From a checkpoint of a small contrastive audio-text model: log mel input, text encoder norm layernorm.
Rows from block 6 of the audio encoder of a small contrastive audio-text model, named by matrix and row number. Rows with one number belong to one channel. Each number is 50 + 10 x the weight over its row's rms, rounded and kept within 0 to 99. All counts start at 0.
After each channel's rows are labels from the 100 clips, of 14976, where the channel reaches its highest value: "responds to" is what is common among them. Only what is clearly more common there than usual is listed. The data: short read English sentences (LibriTTS-R). In brackets: how many of the 100, against the usual share in percent.
# convs1: first pointwise conv (encoder.blocks.6.convs.1.weight, 288x288x1), inputs 96-191
# convs3: second pointwise conv (encoder.blocks.6.convs.3.weight, 288x288x1, transposed), outputs 96-191

convs1.103:48 24 53 42 48 48 50 55 52 42 44 57 40 57 55 51 55 44 52 26 38 53 39 64 34 45 44 54 49 55 50 48 55 65 62 50 52 32 51 31 42 54 39 54 42 35 42 34 58 64 45 51 49 56 53 56 50 58 45 64 57 45 46 51 58 46 35 30 32 42 63 47 58 45 48 49 60 56 40 55 65 40 54 61 59 62 49 39 42 55 45 48 50 32 43 47
convs3.103:42 81 66 48 69 54 63 62 52 58 45 45 35 40 35 36 39 43 40 45 53 62 44 46 41 58 62 57 60 51 48 55 70 37 45 47 41 63 49 49 42 51 60 61 56 64 54 54 53 53 63 31 49 54 60 37 39 46 66 50 51 47 40 43 56 45 46 47 42 46 51 48 53 40 44 56 67 69 58 52 59 32 69 47 71 49 61 46 46 37 53 42 53 59 47 52
responds to: the word "she" (59 vs 5.9); the word "he" (32 vs 10.9)

convs1.55:38 51 57 50 52 45 44 51 41 53 47 68 41 53 58 56 51 48 48 45 59 59 66 49 54 71 58 57 48 41 45 48 64 36 29 57 36 60 39 62 51 57 53 41 51 44 50 44 59 54 61 48 45 49 45 54 58 69 32 54 53 58 61 39 40 49 43 50 32 43 48 59 49 66 43 49 53 58 44 42 58 50 45 66 48 40 56 43 69 41 40 42 45 44 51 75
convs3.55:50 62 47 51 41 52 43 53 37 52 36 39 57 61 44 58 63 61 53 57 35 34 39 56 56 36 55 48 51 61 45 48 50 52 46 57 55 33 62 47 31 38 53 47 44 44 38 48 44 71 48 53 49 51 50 49 70 49 26 73 57 56 45 45 62 59 57 30 42 37 59 41 52 60 48 63 58 47 61 63 36 46 41 43 59 37 63 34 36 51 54 43 43 45 45 40
responds to: the word "said" (49 vs 6.4); the word "i" (38 vs 17.8); the word "she" (30 vs 5.9)

convs1.20:46 58 44 39 45 55 43 38 67 47 63 52 53 54 46 36 42 58 51 47 62 58 69 51 49 49 55 54 46 44 49 63 49 54 46 52 60 36 50 35 39 64 36 61 40 34 61 50 30 40 42 35 62 58 47 68 42 31 47 55 56 53 46 78 55 35 68 50 56 45 52 46 41 50 43 58 52 57 40 43 63 43 44 46 45 50 45 43 41 53 49 55 36 58 47 47
convs3.20:57 32 30 71 46 50 48 43 51 37 53 45 58 43 56 56 63 46 44 36 50 64 54 44 59 44 44 38 64 63 60 58 39 40 41 44 49 38 51 57 51 47 44 54 63 38 53 51 64 47 67 47 40 63 35 29 55 22 56 59 69 42 57 47 53 57 57 63 35 67 52 50 62 44 64 51 60 30 32 61 62 61 42 48 46 62 41 41 41 56 54 49 31 50 52 55
responds to: the word "i" (97 vs 17.8)

convs1.179:50 52 66 68 58 51 41 39 62 58 62 54 54 50 65 41 64 42 46 43 58 64 38 60 61 64 61 56 53 50 45 43 39 34 66 59 40 44 75 45 53 75 37 49 50 41 47 28 51 42 76 49 47 64 63 56 56 43 42 47 66 49 56 43 43 52 35 48 33 34 47 59 63 45 58 81 49 51 59 49 59 48 41 50 45 46 43 54 48 49 40 64 59 33 39 42
convs3.179:54 68 34 58 40 50 55 64 70 52 45 47 61 36 37 48 36 46 53 51 35 63 54 52 55 38 36 41 17 49 45 41 55 52 56 50 65 50 51 44 64 63 57 81 54 62 46 67 40 45 72 53 64 52 52 67 21 72 57 48 45 49 30 59 48 45 52 37 64 55 32 57 50 70 38 48 49 47 50 45 55 33 53 64 35 41 50 57 31 51 49 48 57 35 52 56
responds to: the word "i" (40 vs 17.8)

convs1.70:56 47 45 49 56 42 58 43 72 40 54 56 32 44 53 33 58 47 45 58 44 58 57 54 50 49 60 62 38 40 29 48 67 43 36 68 36 58 61 43 40 53 35 54 39 46 44 59 66 51 62 50 41 52 45 53 23 52 36 52 49 31 35 54 58 61 57 54 43 50 68 40 68 38 66 60 70 38 43 55 52 65 56 47 45 44 48 39 48 44 45 46 42 40 70 58
convs3.70:47 55 38 36 49 42 44 53 53 53 54 54 59 45 19 52 42 53 47 47 50 39 36 58 56 32 59 49 34 48 52 49 52 55 39 35 50 52 39 56 67 54 73 44 50 55 62 51 72 56 34 40 52 58 45 53 44 45 34 42 50 44 53 54 44 32 57 63 44 32 59 64 58 62 57 44 61 64 61 41 47 45 42 51 37 60 50 59 54 39 50 55 53 46 35 50
responds to: the word "she" (60 vs 5.9); the word "said" (37 vs 6.4)

convs1.78:48 74 46 51 45 42 47 43 50 43 48 49 54 49 45 50 46 47 37 42 52 35 46 54 57 48 54 49 47 42 54 44 65 50 44 50 43 56 43 49 59 61 40 38 58 60 54 55 53 56 56 42 45 63 61 51 51 40 36 47 72 43 52 47 52 53 73 42 54 56 56 59 57 43 63 47 43 41 53 48 46 43 64 30 49 54 54 63 48 50 46 57 53 48 56 48
convs3.78:52 54 55 41 50 47 46 34 64 35 51 65 59 65 68 63 40 56 55 48 51 59 43 35 53 47 48 60 47 53 35 56 44 50 41 51 63 53 58 44 61 56 48 45 55 63 47 49 59 44 39 52 31 44 62 57 38 41 63 45 32 62 49 41 19 29 41 55 66 66 49 56 60 59 56 54 49 57 41 53 53 51 43 55 51 50 41 46 45 53 58 61 47 42 51 43
responds to: the word "was" (75 vs 9.7)

convs1.35:43 43 52 48 62 46 57 58 46 51 45 65 30 41 59 48 80 40 54 39 72 54 71 57 51 63 44 62 40 40 42 52 37 85 32 48 43 42 40 59 38 41 44 37 64 46 50 43 49 74 59 43 51 50 54 69 44 52 43 51 38 48 55 66 50 50 59 50 54 65 59 45 43 44 50 35 52 72 54 42 55 53 38 48 52 37 67 32 37 49 44 25 46 58 50 47
convs3.35:52 55 67 39 41 39 40 55 58 52 59 51 40 58 49 52 48 54 52 55 43 48 48 55 41 30 43 56 53 30 37 64 48 34 38 49 52 61 47 41 38 66 61 61 45 49 42 76 35 37 53 47 55 50 57 30 47 47 58 38 60 46 38 37 35 43 58 53 54 48 39 47 50 56 35 48 40 63 60 34 39 55 67 38 51 51 62 57 32 50 58 43 37 52 60 45
responds to: the word "i" (53 vs 17.8)

convs1.124:32 45 39 36 50 47 49 52 52 56 59 53 31 64 61 49 64 32 91 58 37 49 59 60 41 48 53 49 42 40 76 42 56 60 40 51 47 61 35 43 50 34 38 44 58 58 53 65 60 47 58 68 46 51 49 53 39 46 66 45 49 65 52 47 52 61 64 42 51 48 57 60 54 54 35 39 54 64 47 48 58 39 65 45 41 42 50 69 41 42 50 49 56 49 37 59
convs3.124:52 46 39 47 44 47 45 46 54 43 62 44 53 35 31 52 44 66 40 58 31 52 42 59 49 39 57 57 71 56 49 51 45 52 31 37 51 52 59 46 47 58 58 53 52 54 46 38 43 36 43 63 43 61 64 48 52 38 39 74 48 53 56 41 36 63 58 45 54 32 70 58 54 57 52 57 33 56 40 48 39 51 29 53 64 35 41 29 54 49 61 56 70 59 66 49
responds to: the word "said" (37 vs 6.4)

convs1.94:54 55 52 60 62 47 43 49 51 56 52 45 60 36 53 59 58 35 51 46 56 57 68 48 45 48 61 42 45 39 45 36 46 66 44 59 51 50 49 59 55 58 47 35 47 63 49 26 54 40 46 56 46 49 55 63 65 06 51 55 29 49 49 66 51 51 69 57 42 51 41 40 60 67 38 58 68 55 39 63 60 43 45 66 51 54 49 51 41 56 59 51 51 54 40 43
convs3.94:54 61 54 47 40 60 35 51 58 55 51 36 55 30 43 62 35 42 34 49 41 40 41 45 40 45 65 40 53 28 33 74 36 57 57 58 49 52 42 63 53 58 54 52 38 57 52 35 50 65 56 44 62 60 56 54 44 67 45 55 61 38 43 48 61 60 74 38 62 45 35 57 56 62 50 40 52 32 44 74 59 51 73 67 42 60 49 53 50 37 66 66 54 35 42 23
responds to: the word "i" (88 vs 17.8)

convs1.283:38 24 59 62 49 49 66 46 43 36 55 70 63 36 32 58 58 40 55 55 48 53 54 46 51 74 50 67 53 52 62 41 60 52 47 54 46 52 58 58 54 54 52 43 41 43 34 52 43 55 53 58 46 49 51 57 25 46 29 47 45 52 53 57 53 47 58 46 63 38 49 41 55 59 52 41 49 48 56 60 58 56 46 53 41 48 56 47 44 38 52 46 49 56 58 55
convs3.283:44 41 49 38 63 45 10 44 56 54 61 48 42 60 44 48 43 36 28 48 58 42 60 49 53 34 56 30 38 65 62 62 55 37 41 50 53 60 47 46 40 70 66 46 59 39 54 37 56 60 45 52 57 51 33 52 70 33 43 53 48 54 49 37 45 62 49 52 45 43 65 40 50 43 61 49 39 51 56 53 44 46 51 48 49 37 79 60 58 43 60 60 46 46 49 66
responds to: the word "you" (56 vs 15.1)

convs1.61:57 25 44 60 59 51 54 48 56 50 52 46 72 42 47 47 32 51 66 66 49 74 70 59 46 56 43 50 54 47 45 35 56 56 49 60 61 45 61 57 59 46 40 43 62 54 48 69 59 58 66 67 42 52 53 59 54 37 65 38 50 52 51 45 47 48 39 47 35 47 50 40 54 25 52 42 55 48 45 51 42 41 45 57 43 32 49 35 54 46 60 45 42 43 51 61
convs3.61:55 72 53 45 51 54 40 68 58 51 50 43 53 56 36 50 52 38 38 69 58 34 40 60 43 51 54 45 46 67 41 43 48 57 59 39 58 39 40 36 52 40 76 36 13 54 69 51 45 58 51 49 55 57 40 72 57 48 44 52 51 54 59 52 56 55 47 35 59 47 53 58 43 54 53 57 40 63 46 47 43 50 35 44 66 38 46 47 56 43 52 57 71 43 57 58
responds to: the word "she" (29 vs 5.9)

convs1.173:36 71 49 44 56 69 49 33 54 48 43 50 22 45 51 66 66 38 40 58 49 50 37 46 85 44 73 47 52 53 56 58 42 59 54 52 56 60 47 49 45 52 44 57 62 44 41 42 46 67 57 32 45 45 52 46 49 53 53 69 61 40 47 35 46 57 36 75 65 55 57 51 60 49 42 44 41 61 46 40 55 41 41 57 44 48 49 47 59 43 53 41 53 49 40 37
convs3.173:47 32 36 44 42 41 45 44 52 49 25 56 50 46 66 39 53 50 28 61 45 29 57 60 59 56 51 52 39 43 52 37 49 55 44 39 37 59 35 56 49 70 52 62 58 59 44 54 56 59 54 47 50 48 38 27 53 59 56 57 48 44 39 58 51 50 46 39 34 69 57 48 60 56 45 57 57 39 63 48 47 51 58 47 44 47 60 51 39 42 61 66 49 39 49 58
responds to: voice: female (82 vs 53.8); the word "is" (27 vs 8.3)

convs1.83:49 61 42 62 54 57 79 50 56 47 33 44 56 41 40 58 59 41 50 48 57 57 50 32 40 39 61 51 59 34 57 50 60 48 45 43 50 57 33 45 54 54 49 59 45 30 50 59 46 43 53 40 49 40 41 51 69 61 43 65 54 58 47 52 52 62 50 44 55 53 42 46 44 53 81 46 54 62 49 34 42 35 48 44 39 48 47 45 63 45 60 40 48 46 45 63
convs3.83:35 55 50 52 40 34 73 63 55 60 36 44 49 56 37 58 63 53 48 73 62 44 42 41 45 56 34 54 69 45 57 72 62 48 44 48 42 44 56 33 55 47 56 41 65 60 40 51 41 48 39 73 65 38 64 51 59 41 53 43 50 65 49 48 36 23 54 50 63 42 51 37 44 48 48 55 51 46 57 60 53 33 45 49 69 66 37 61 49 43 39 56 59 51 43 48
responds to: text has "you" (34 vs 15.3); the word "she" (30 vs 5.9)

convs1.222:53 48 45 37 29 44 49 57 38 44 64 29 53 52 66 35 39 57 41 35 47 50 40 54 46 37 37 54 38 41 43 47 49 56 42 54 48 58 53 37 53 39 58 43 48 58 43 35 71 70 47 54 61 52 45 36 49 45 57 64 48 51 50 48 37 62 44 51 24 53 56 60 61 38 50 57 57 69 38 54 59 58 45 40 43 55 48 50 42 65 42 49 59 35 37 47
convs3.222:31 61 47 54 54 58 49 57 53 42 41 67 44 66 36 50 41 35 50 31 52 62 68 53 51 40 46 58 61 59 56 57 46 43 56 49 43 62 62 36 63 59 54 56 46 59 32 45 40 73 44 55 64 50 58 47 18 58 39 56 53 54 53 52 67 39 58 37 44 53 33 46 61 45 46 46 40 42 45 36 45 48 64 43 40 40 49 53 47 34 54 60 50 61 64 34
responds to: voice: male (73 vs 46.2); the word "you" (57 vs 15.1)

convs1.71:44 46 55 52 22 54 47 74 63 47 48 48 62 43 47 57 37 41 42 34 59 68 56 46 52 43 41 56 41 61 36 58 55 37 64 35 68 55 51 59 42 53 49 47 48 34 70 43 39 44 34 27 49 54 44 61 64 59 59 46 47 38 45 52 51 54 38 48 56 66 62 46 44 59 60 38 39 47 42 56 48 51 46 55 39 61 34 56 60 49 57 39 36 52 60 47
convs3.71:47 32 48 38 34 63 52 56 26 49 43 62 48 55 71 38 55 49 43 49 43 55 55 63 63 59 65 58 63 38 42 49 40 47 53 38 54 37 48 48 52 60 50 37 52 62 42 48 38 39 38 52 41 50 48 54 48 57 28 49 38 69 41 54 39 75 56 58 57 52 43 50 39 51 44 41 44 59 55 50 54 63 57 50 33 42 41 55 60 59 49 69 40 54 51 54
responds to: the word "not" (29 vs 6.1); the word "was" (29 vs 9.7); the word "is" (25 vs 8.3)

convs1.93:49 38 59 40 61 31 63 42 42 52 51 59 33 49 71 44 54 63 52 58 42 20 51 32 31 52 52 48 40 49 43 51 57 52 42 47 39 36 57 52 47 52 45 73 59 50 52 51 53 61 62 46 52 40 47 46 41 48 41 58 51 48 48 44 63 52 50 26 50 48 62 54 40 56 37 68 46 56 50 47 40 42 56 32 47 63 40 34 45 52 34 45 61 64 58 49
convs3.93:50 50 63 54 58 40 45 70 35 53 45 42 40 59 66 26 50 42 57 37 44 41 35 53 36 48 32 42 44 57 59 56 61 55 43 60 54 42 56 48 47 42 49 45 51 44 75 66 29 61 55 48 69 57 49 52 50 52 37 36 47 64 42 63 73 44 42 52 51 38 50 33 56 48 35 35 45 63 44 60 54 49 69 45 30 74 56 48 47 56 42 65 53 52 58 62
responds to: the word "was" (34 vs 9.7)

convs1.25:52 58 50 37 55 64 18 41 44 59 66 53 51 52 70 55 54 55 67 40 49 36 59 45 51 46 42 49 23 39 58 46 49 50 45 51 44 62 36 40 69 44 47 55 39 54 45 71 51 53 46 36 42 63 42 42 52 48 61 43 60 52 69 34 47 40 52 46 43 65 54 46 51 69 47 63 47 48 39 68 50 50 68 61 40 41 55 46 62 53 38 51 53 33 33 50
convs3.25:39 40 50 66 47 66 68 59 58 49 61 47 61 45 39 56 66 59 46 37 59 55 54 41 43 55 55 60 62 49 52 59 53 44 50 42 45 45 63 60 33 58 61 49 48 50 48 27 51 31 39 28 41 61 29 51 43 39 49 48 60 40 57 50 68 43 39 57 52 38 48 36 57 59 57 41 54 50 48 66 47 45 59 53 51 54 35 40 39 32 45 45 47 52 38 66
responds to: voice: female (88 vs 53.8)

convs1.5:57 32 42 46 51 52 50 39 33 56 24 48 55 44 55 65 36 46 44 67 43 60 69 37 49 49 47 56 43 30 63 49 49 52 46 47 44 50 61 54 48 55 53 59 43 51 51 57 51 38 56 67 41 44 52 47 76 51 44 38 56 50 56 42 32 66 40 55 47 48 58 57 54 39 56 50 68 51 40 50 43 48 52 56 48 43 62 43 37 54 63 42 46 55 52 53
convs3.5:38 39 49 36 58 51 51 66 31 72 49 75 36 49 66 46 51 38 53 23 42 63 43 51 41 65 47 47 39 40 59 38 55 34 46 40 49 50 41 48 40 42 45 50 59 50 44 67 30 36 71 29 41 52 30 46 54 38 41 48 57 66 50 54 50 76 38 58 54 77 41 52 48 40 51 41 60 54 47 45 46 52 54 38 46 54 55 61 53 45 48 53 56 52 42 40
responds to: the word "she" (71 vs 5.9)

convs1.189:35 51 74 41 34 48 60 52 42 47 50 60 47 48 43 66 32 57 47 40 43 43 65 51 42 65 51 65 60 48 59 61 60 67 35 37 64 62 39 31 56 49 72 52 50 49 44 40 48 51 48 58 49 39 50 59 42 41 51 71 67 49 52 63 47 46 53 53 55 51 46 35 28 55 54 43 34 60 39 40 62 50 47 52 63 60 42 52 52 47 43 58 41 76 51 50
convs3.189:42 54 49 55 43 57 61 47 55 51 64 51 38 54 64 74 67 54 44 43 49 51 47 65 42 43 60 37 57 42 42 53 66 65 34 63 59 46 65 61 62 59 49 60 63 48 47 48 49 48 40 64 44 44 63 66 65 65 45 33 38 50 50 41 59 48 41 31 36 48 68 44 57 42 40 49 66 46 54 34 43 39 60 45 37 45 42 45 70 52 53 51 60 52 54 66
responds to: the word "was" (31 vs 9.7)

convs1.2:64 58 40 47 49 41 46 57 62 56 60 62 68 48 61 37 42 53 49 54 44 68 77 62 31 49 43 53 43 39 59 62 49 63 36 51 53 53 53 50 50 42 52 44 57 35 52 55 32 51 62 50 51 51 49 61 52 48 35 54 35 49 38 56 32 42 51 37 69 41 44 63 43 61 51 44 57 34 49 27 56 45 61 34 45 40 62 55 38 57 53 60 46 51 42 38
convs3.2:57 43 50 36 45 52 45 38 37 47 53 63 59 46 74 55 61 48 41 54 46 46 52 34 55 53 42 38 60 48 45 58 42 38 68 51 56 34 53 60 53 52 43 42 45 38 58 42 64 39 63 52 47 47 51 45 39 61 53 43 64 58 60 65 56 36 55 58 38 53 51 39 48 43 66 48 44 39 41 54 61 33 43 31 44 48 49 43 56 54 58 60 32 40 53 50
responds to: the word "was" (25 vs 9.7)

convs1.74:56 60 40 58 42 42 48 45 45 51 50 38 46 54 54 49 39 51 51 54 81 41 42 42 62 77 34 49 47 38 46 41 56 57 50 34 51 46 29 37 54 58 54 47 45 45 51 51 37 54 56 34 56 48 49 31 50 58 54 45 49 56 53 38 53 46 54 59 61 41 59 51 40 55 43 55 68 63 65 44 56 57 51 44 45 30 67 57 77 55 44 47 48 46 54 44
convs3.74:56 42 63 52 55 38 70 68 53 44 70 42 50 59 43 58 42 54 55 41 49 65 56 47 41 65 52 69 59 48 49 54 47 57 43 46 47 56 43 49 48 47 51 79 55 57 49 45 52 18 63 47 49 51 60 53 36 50 60 55 60 51 40 44 58 43 53 62 48 42 37 30 59 73 56 67 46 48 43 40 45 47 54 47 59 50 69 62 62 52 44 48 37 55 36 48
responds to: voice: female (82 vs 53.8); the word "it" (49 vs 12.1); the word "is" (40 vs 8.3)

convs1.235:58 53 62 42 42 44 31 56 51 49 52 64 48 47 67 47 35 41 46 52 39 62 55 46 59 67 48 63 56 64 59 47 36 32 43 56 53 40 66 46 56 38 44 46 67 45 45 59 45 52 62 46 60 43 54 38 69 70 51 62 47 49 51 39 58 61 45 52 49 44 47 61 54 55 39 62 56 57 45 48 50 47 40 26 44 43 37 47 55 43 63 39 47 55 38 57
convs3.235:56 29 58 41 56 41 48 51 55 50 41 26 35 53 57 65 45 53 44 45 51 42 56 56 52 48 42 57 45 60 63 57 47 62 53 59 55 36 48 38 32 40 48 61 62 58 43 39 42 54 53 58 54 58 47 40 48 43 48 45 28 56 60 24 44 53 59 56 76 46 58 47 64 51 42 42 51 65 63 54 45 45 45 72 61 54 41 34 65 27 43 32 54 44 55 34
responds to: the word "i" (88 vs 17.8)

convs1.19:40 43 27 48 47 36 60 60 50 47 57 19 53 52 55 46 42 49 38 43 52 49 52 67 48 35 61 36 57 49 47 41 53 45 60 55 43 56 40 43 39 47 36 35 40 58 44 59 41 38 59 63 55 67 54 41 46 51 65 58 58 53 54 52 56 50 45 72 26 53 47 41 44 39 76 55 52 49 46 38 38 31 53 59 46 38 44 57 63 48 59 55 56 43 42 57
convs3.19:57 53 45 44 37 50 55 53 61 58 55 60 49 51 46 55 41 53 43 41 73 67 41 53 49 50 29 42 70 53 19 55 58 58 69 56 56 44 51 52 58 37 42 48 54 58 50 59 41 47 62 42 55 55 52 37 41 64 65 58 57 51 49 52 50 38 47 39 42 66 31 53 57 48 40 55 52 39 50 74 54 43 49 43 68 61 59 43 50 43 45 40 25 26 38 42
responds to: the word "she" (54 vs 5.9); the word "he" (29 vs 10.9); the word "was" (25 vs 9.7)

convs1.165:33 39 40 46 51 51 54 73 59 60 67 39 52 57 41 53 49 39 36 52 62 51 61 44 45 28 58 52 51 49 55 59 48 57 32 58 73 56 47 62 39 56 59 67 38 41 57 55 50 54 65 60 52 59 62 54 42 64 42 52 68 57 62 51 43 45 58 50 48 46 48 40 63 65 55 39 45 54 36 62 59 56 32 55 50 39 34 45 48 60 63 54 46 38 56 47
convs3.165:59 22 48 51 51 40 51 39 38 56 47 65 52 54 62 54 48 30 44 45 53 52 72 58 47 41 60 44 59 57 55 48 43 41 49 40 56 51 42 55 49 50 51 37 49 42 52 20 32 39 52 53 55 52 44 57 40 35 27 42 53 47 45 35 56 71 45 64 56 56 46 33 50 44 51 52 58 57 64 61 62 42 49 69 31 47 57 49 51 52 51 58 39 47 52 54
responds to: the word "i" (45 vs 17.8); the word "not" (31 vs 6.1)

convs1.45:35 36 52 35 74 64 59 36 37 50 50 49 36 48 62 65 57 48 63 41 50 39 65 37 38 48 35 45 60 63 48 45 45 50 70 77 54 46 54 33 47 53 47 53 40 39 44 50 55 48 36 58 46 48 51 38 37 60 50 37 45 51 60 37 54 71 50 65 43 50 61 47 54 54 44 41 56 48 56 50 49 36 39 61 28 58 62 47 44 48 56 44 42 61 33 55
convs3.45:43 51 53 60 30 39 57 49 54 60 64 57 48 40 58 36 52 51 42 31 41 53 41 46 49 58 47 51 56 46 42 68 52 59 45 56 38 58 62 53 59 50 53 58 52 42 41 50 52 47 37 35 39 64 43 36 49 38 53 73 49 46 54 45 74 64 74 44 36 43 55 36 38 27 51 55 59 53 44 60 53 62 54 47 61 46 43 52 58 49 65 48 57 33 55 26
responds to: voice: female (81 vs 53.8)

convs1.38:37 56 71 54 47 73 53 44 60 36 50 74 60 28 46 52 49 36 45 40 57 59 44 53 46 48 34 51 42 56 57 52 52 58 50 48 59 55 55 42 46 57 44 62 37 37 49 51 23 56 43 41 48 54 58 58 51 69 53 49 49 48 33 49 38 50 61 34 60 55 58 45 69 59 43 49 48 57 39 45 53 53 70 49 39 46 51 46 45 43 55 47 41 49 45 43
convs3.38:45 49 48 38 35 53 53 32 40 54 52 55 50 48 34 60 38 53 44 55 41 41 43 47 44 50 47 59 35 56 28 32 32 54 52 61 53 49 48 47 51 63 67 38 55 49 56 58 38 47 47 38 70 57 63 34 44 43 67 56 41 47 51 45 47 72 61 51 56 39 57 55 65 55 48 47 65 47 54 46 49 48 43 62 55 44 53 56 36 32 43 66 64 56 47 33
responds to: the word "i" (67 vs 17.8)

convs1.199:49 52 55 51 48 42 39 54 57 34 66 48 45 39 49 57 47 56 46 52 50 57 55 51 46 56 72 47 64 52 60 55 58 43 49 67 49 75 46 56 56 47 36 37 47 43 47 55 47 46 38 53 57 51 51 48 46 49 28 66 54 59 59 51 41 44 49 66 64 56 41 66 62 37 33 63 47 45 57 45 54 49 56 38 73 44 56 47 40 53 46 51 46 55 53 81
convs3.199:60 48 54 70 68 51 48 46 64 55 40 59 58 43 42 55 31 57 55 42 36 74 47 55 44 71 43 67 54 58 35 53 57 55 39 48 61 77 46 48 46 47 30 42 48 57 59 43 42 47 37 49 44 42 55 51 52 41 49 42 45 49 48 57 35 54 73 43 54 63 37 51 55 52 41 51 28 59 49 48 39 46 64 38 48 55 56 31 43 32 35 70 51 73 64 60
responds to: the word "said" (26 vs 6.4)

convs1.12:71 59 54 52 55 71 63 58 48 41 58 41 51 47 52 43 72 41 53 57 57 49 57 49 54 62 65 65 46 50 39 46 59 72 52 52 48 50 58 41 45 53 33 06 50 44 42 46 56 61 41 46 61 49 65 40 53 46 59 40 66 43 43 57 52 41 56 43 39 46 39 53 56 56 39 78 38 52 49 54 55 51 47 39 44 45 56 45 44 30 55 57 51 36 35 49
convs3.12:60 46 66 45 53 64 63 31 54 40 40 41 37 59 49 51 32 24 74 56 65 65 48 33 49 64 58 67 54 42 40 63 46 44 59 48 48 61 56 50 46 42 38 48 51 54 47 55 48 48 33 41 41 51 45 67 61 46 53 52 38 40 55 41 54 60 58 53 49 56 48 46 46 47 35 58 41 42 65 52 44 63 45 49 54 47 56 61 51 66 55 58 48 47 50 57
responds to: the word "said" (68 vs 6.4)

convs1.47:60 55 59 53 34 62 56 45 55 63 59 45 48 50 59 43 37 61 35 65 59 42 53 56 60 38 40 56 49 35 58 47 45 49 58 59 50 47 48 56 44 61 44 45 55 73 34 47 39 49 47 43 47 67 42 61 42 53 50 42 56 55 44 37 45 53 39 65 44 58 27 44 53 55 51 42 54 58 58 56 43 54 55 39 46 51 59 57 45 40 51 31 52 40 68 38
convs3.47:48 69 40 52 45 44 38 58 45 55 43 46 48 64 61 42 51 39 39 32 64 56 54 39 60 54 49 60 44 48 50 40 31 58 45 59 58 51 37 50 48 53 63 56 44 59 50 51 39 36 57 55 48 59 63 33 29 54 71 57 37 48 18 62 46 54 58 40 45 69 22 28 50 65 63 44 47 46 52 47 58 35 59 41 44 43 60 49 57 59 48 53 46 57 55 59
responds to: voice: male (72 vs 46.2); the word "was" (28 vs 9.7)

convs1.206:56 33 49 42 45 48 61 48 51 70 58 41 60 64 49 23 58 51 39 52 39 51 61 46 58 56 44 41 38 64 58 65 63 48 42 23 56 55 63 51 47 48 37 66 48 41 49 51 41 45 40 40 66 53 71 67 45 55 68 68 31 66 49 51 61 77 49 37 56 49 52 35 43 56 46 42 44 39 48 48 56 51 42 51 68 63 45 56 28 34 47 45 41 51 47 50
convs3.206:53 54 56 38 59 49 55 64 41 65 52 32 31 63 66 21 55 43 32 55 47 65 69 55 46 59 63 48 61 58 61 61 40 57 53 32 46 44 45 53 63 35 44 47 44 50 54 46 48 65 64 46 52 50 36 55 42 59 58 44 55 58 55 47 42 35 42 72 54 38 46 30 68 36 46 48 51 65 39 48 40 68 58 49 65 51 67 36 35 65 45 42 46 71 39 55
responds to: the word "was" (54 vs 9.7)

convs1.268:50 53 51 42 55 50 49 47 57 51 65 44 47 60 61 75 50 34 54 50 43 44 46 54 53 46 36 50 55 46 44 55 53 61 44 50 53 44 56 53 48 53 40 42 60 43 66 55 35 48 49 56 75 51 56 58 51 41 57 58 50 55 50 43 31 44 51 62 71 52 54 78 59 57 55 41 49 85 54 57 50 34 43 54 44 49 61 49 43 56 50 41 47 44 34 58
convs3.268:33 63 56 55 58 52 47 52 51 44 40 59 34 42 58 46 43 47 51 36 44 59 40 51 59 43 47 53 43 58 60 39 34 50 29 56 43 71 62 49 44 49 51 63 42 55 42 47 54 50 35 44 50 53 45 56 62 53 51 64 48 39 48 61 57 43 57 56 55 56 55 47 40 60 56 54 55 67 50 62 52 19 57 51 60 57 66 63 31 47 45 47 50 46 51 59
responds to: the word "she" (29 vs 5.9)

convs1.239:61 46 42 53 56 43 40 40 61 49 67 48 49 62 38 46 66 59 57 28 58 54 57 54 53 53 69 43 45 54 34 43 46 39 34 51 42 57 71 56 61 49 48 37 43 50 52 38 49 57 48 64 49 61 43 47 62 56 79 49 47 56 73 56 58 51 59 44 37 53 60 47 35 49 53 55 54 54 50 46 50 32 43 54 58 49 40 32 55 55 50 51 43 52 52 47
convs3.239:60 62 43 59 54 68 54 65 49 61 54 26 54 48 53 44 49 41 52 81 53 55 60 60 45 69 56 71 53 58 57 56 67 57 41 48 43 45 44 38 64 47 46 53 33 61 49 54 45 42 44 57 51 67 41 59 34 55 44 43 48 64 47 63 55 64 51 56 60 36 46 57 36 62 41 46 50 75 57 50 45 53 58 60 38 47 49 53 53 39 62 34 42 61 61 55
responds to: the word "she" (40 vs 5.9); the word "was" (26 vs 9.7)

convs1.184:65 34 51 68 47 53 58 36 51 49 41 44 58 51 46 47 51 55 47 48 63 49 49 55 50 42 42 50 60 42 55 61 46 68 41 47 42 51 35 55 55 45 32 76 40 58 63 63 53 49 59 33 37 30 61 62 61 51 39 52 41 55 47 53 34 42 41 48 67 34 33 50 45 48 29 42 44 46 64 42 49 55 58 45 54 29 44 58 35 51 61 58 53 59 50 38
convs3.184:45 51 55 45 40 84 54 50 44 49 52 58 44 53 48 49 49 56 53 65 49 43 43 36 53 64 37 52 55 31 56 44 56 51 65 52 46 65 46 67 37 56 43 37 60 56 52 62 52 63 77 49 53 50 60 48 44 47 45 49 51 35 59 55 60 41 67 67 47 56 41 45 55 35 40 37 59 51 68 48 51 47 42 54 56 32 52 56 73 43 26 48 44 38 50 43
responds to: voice: male (72 vs 46.2)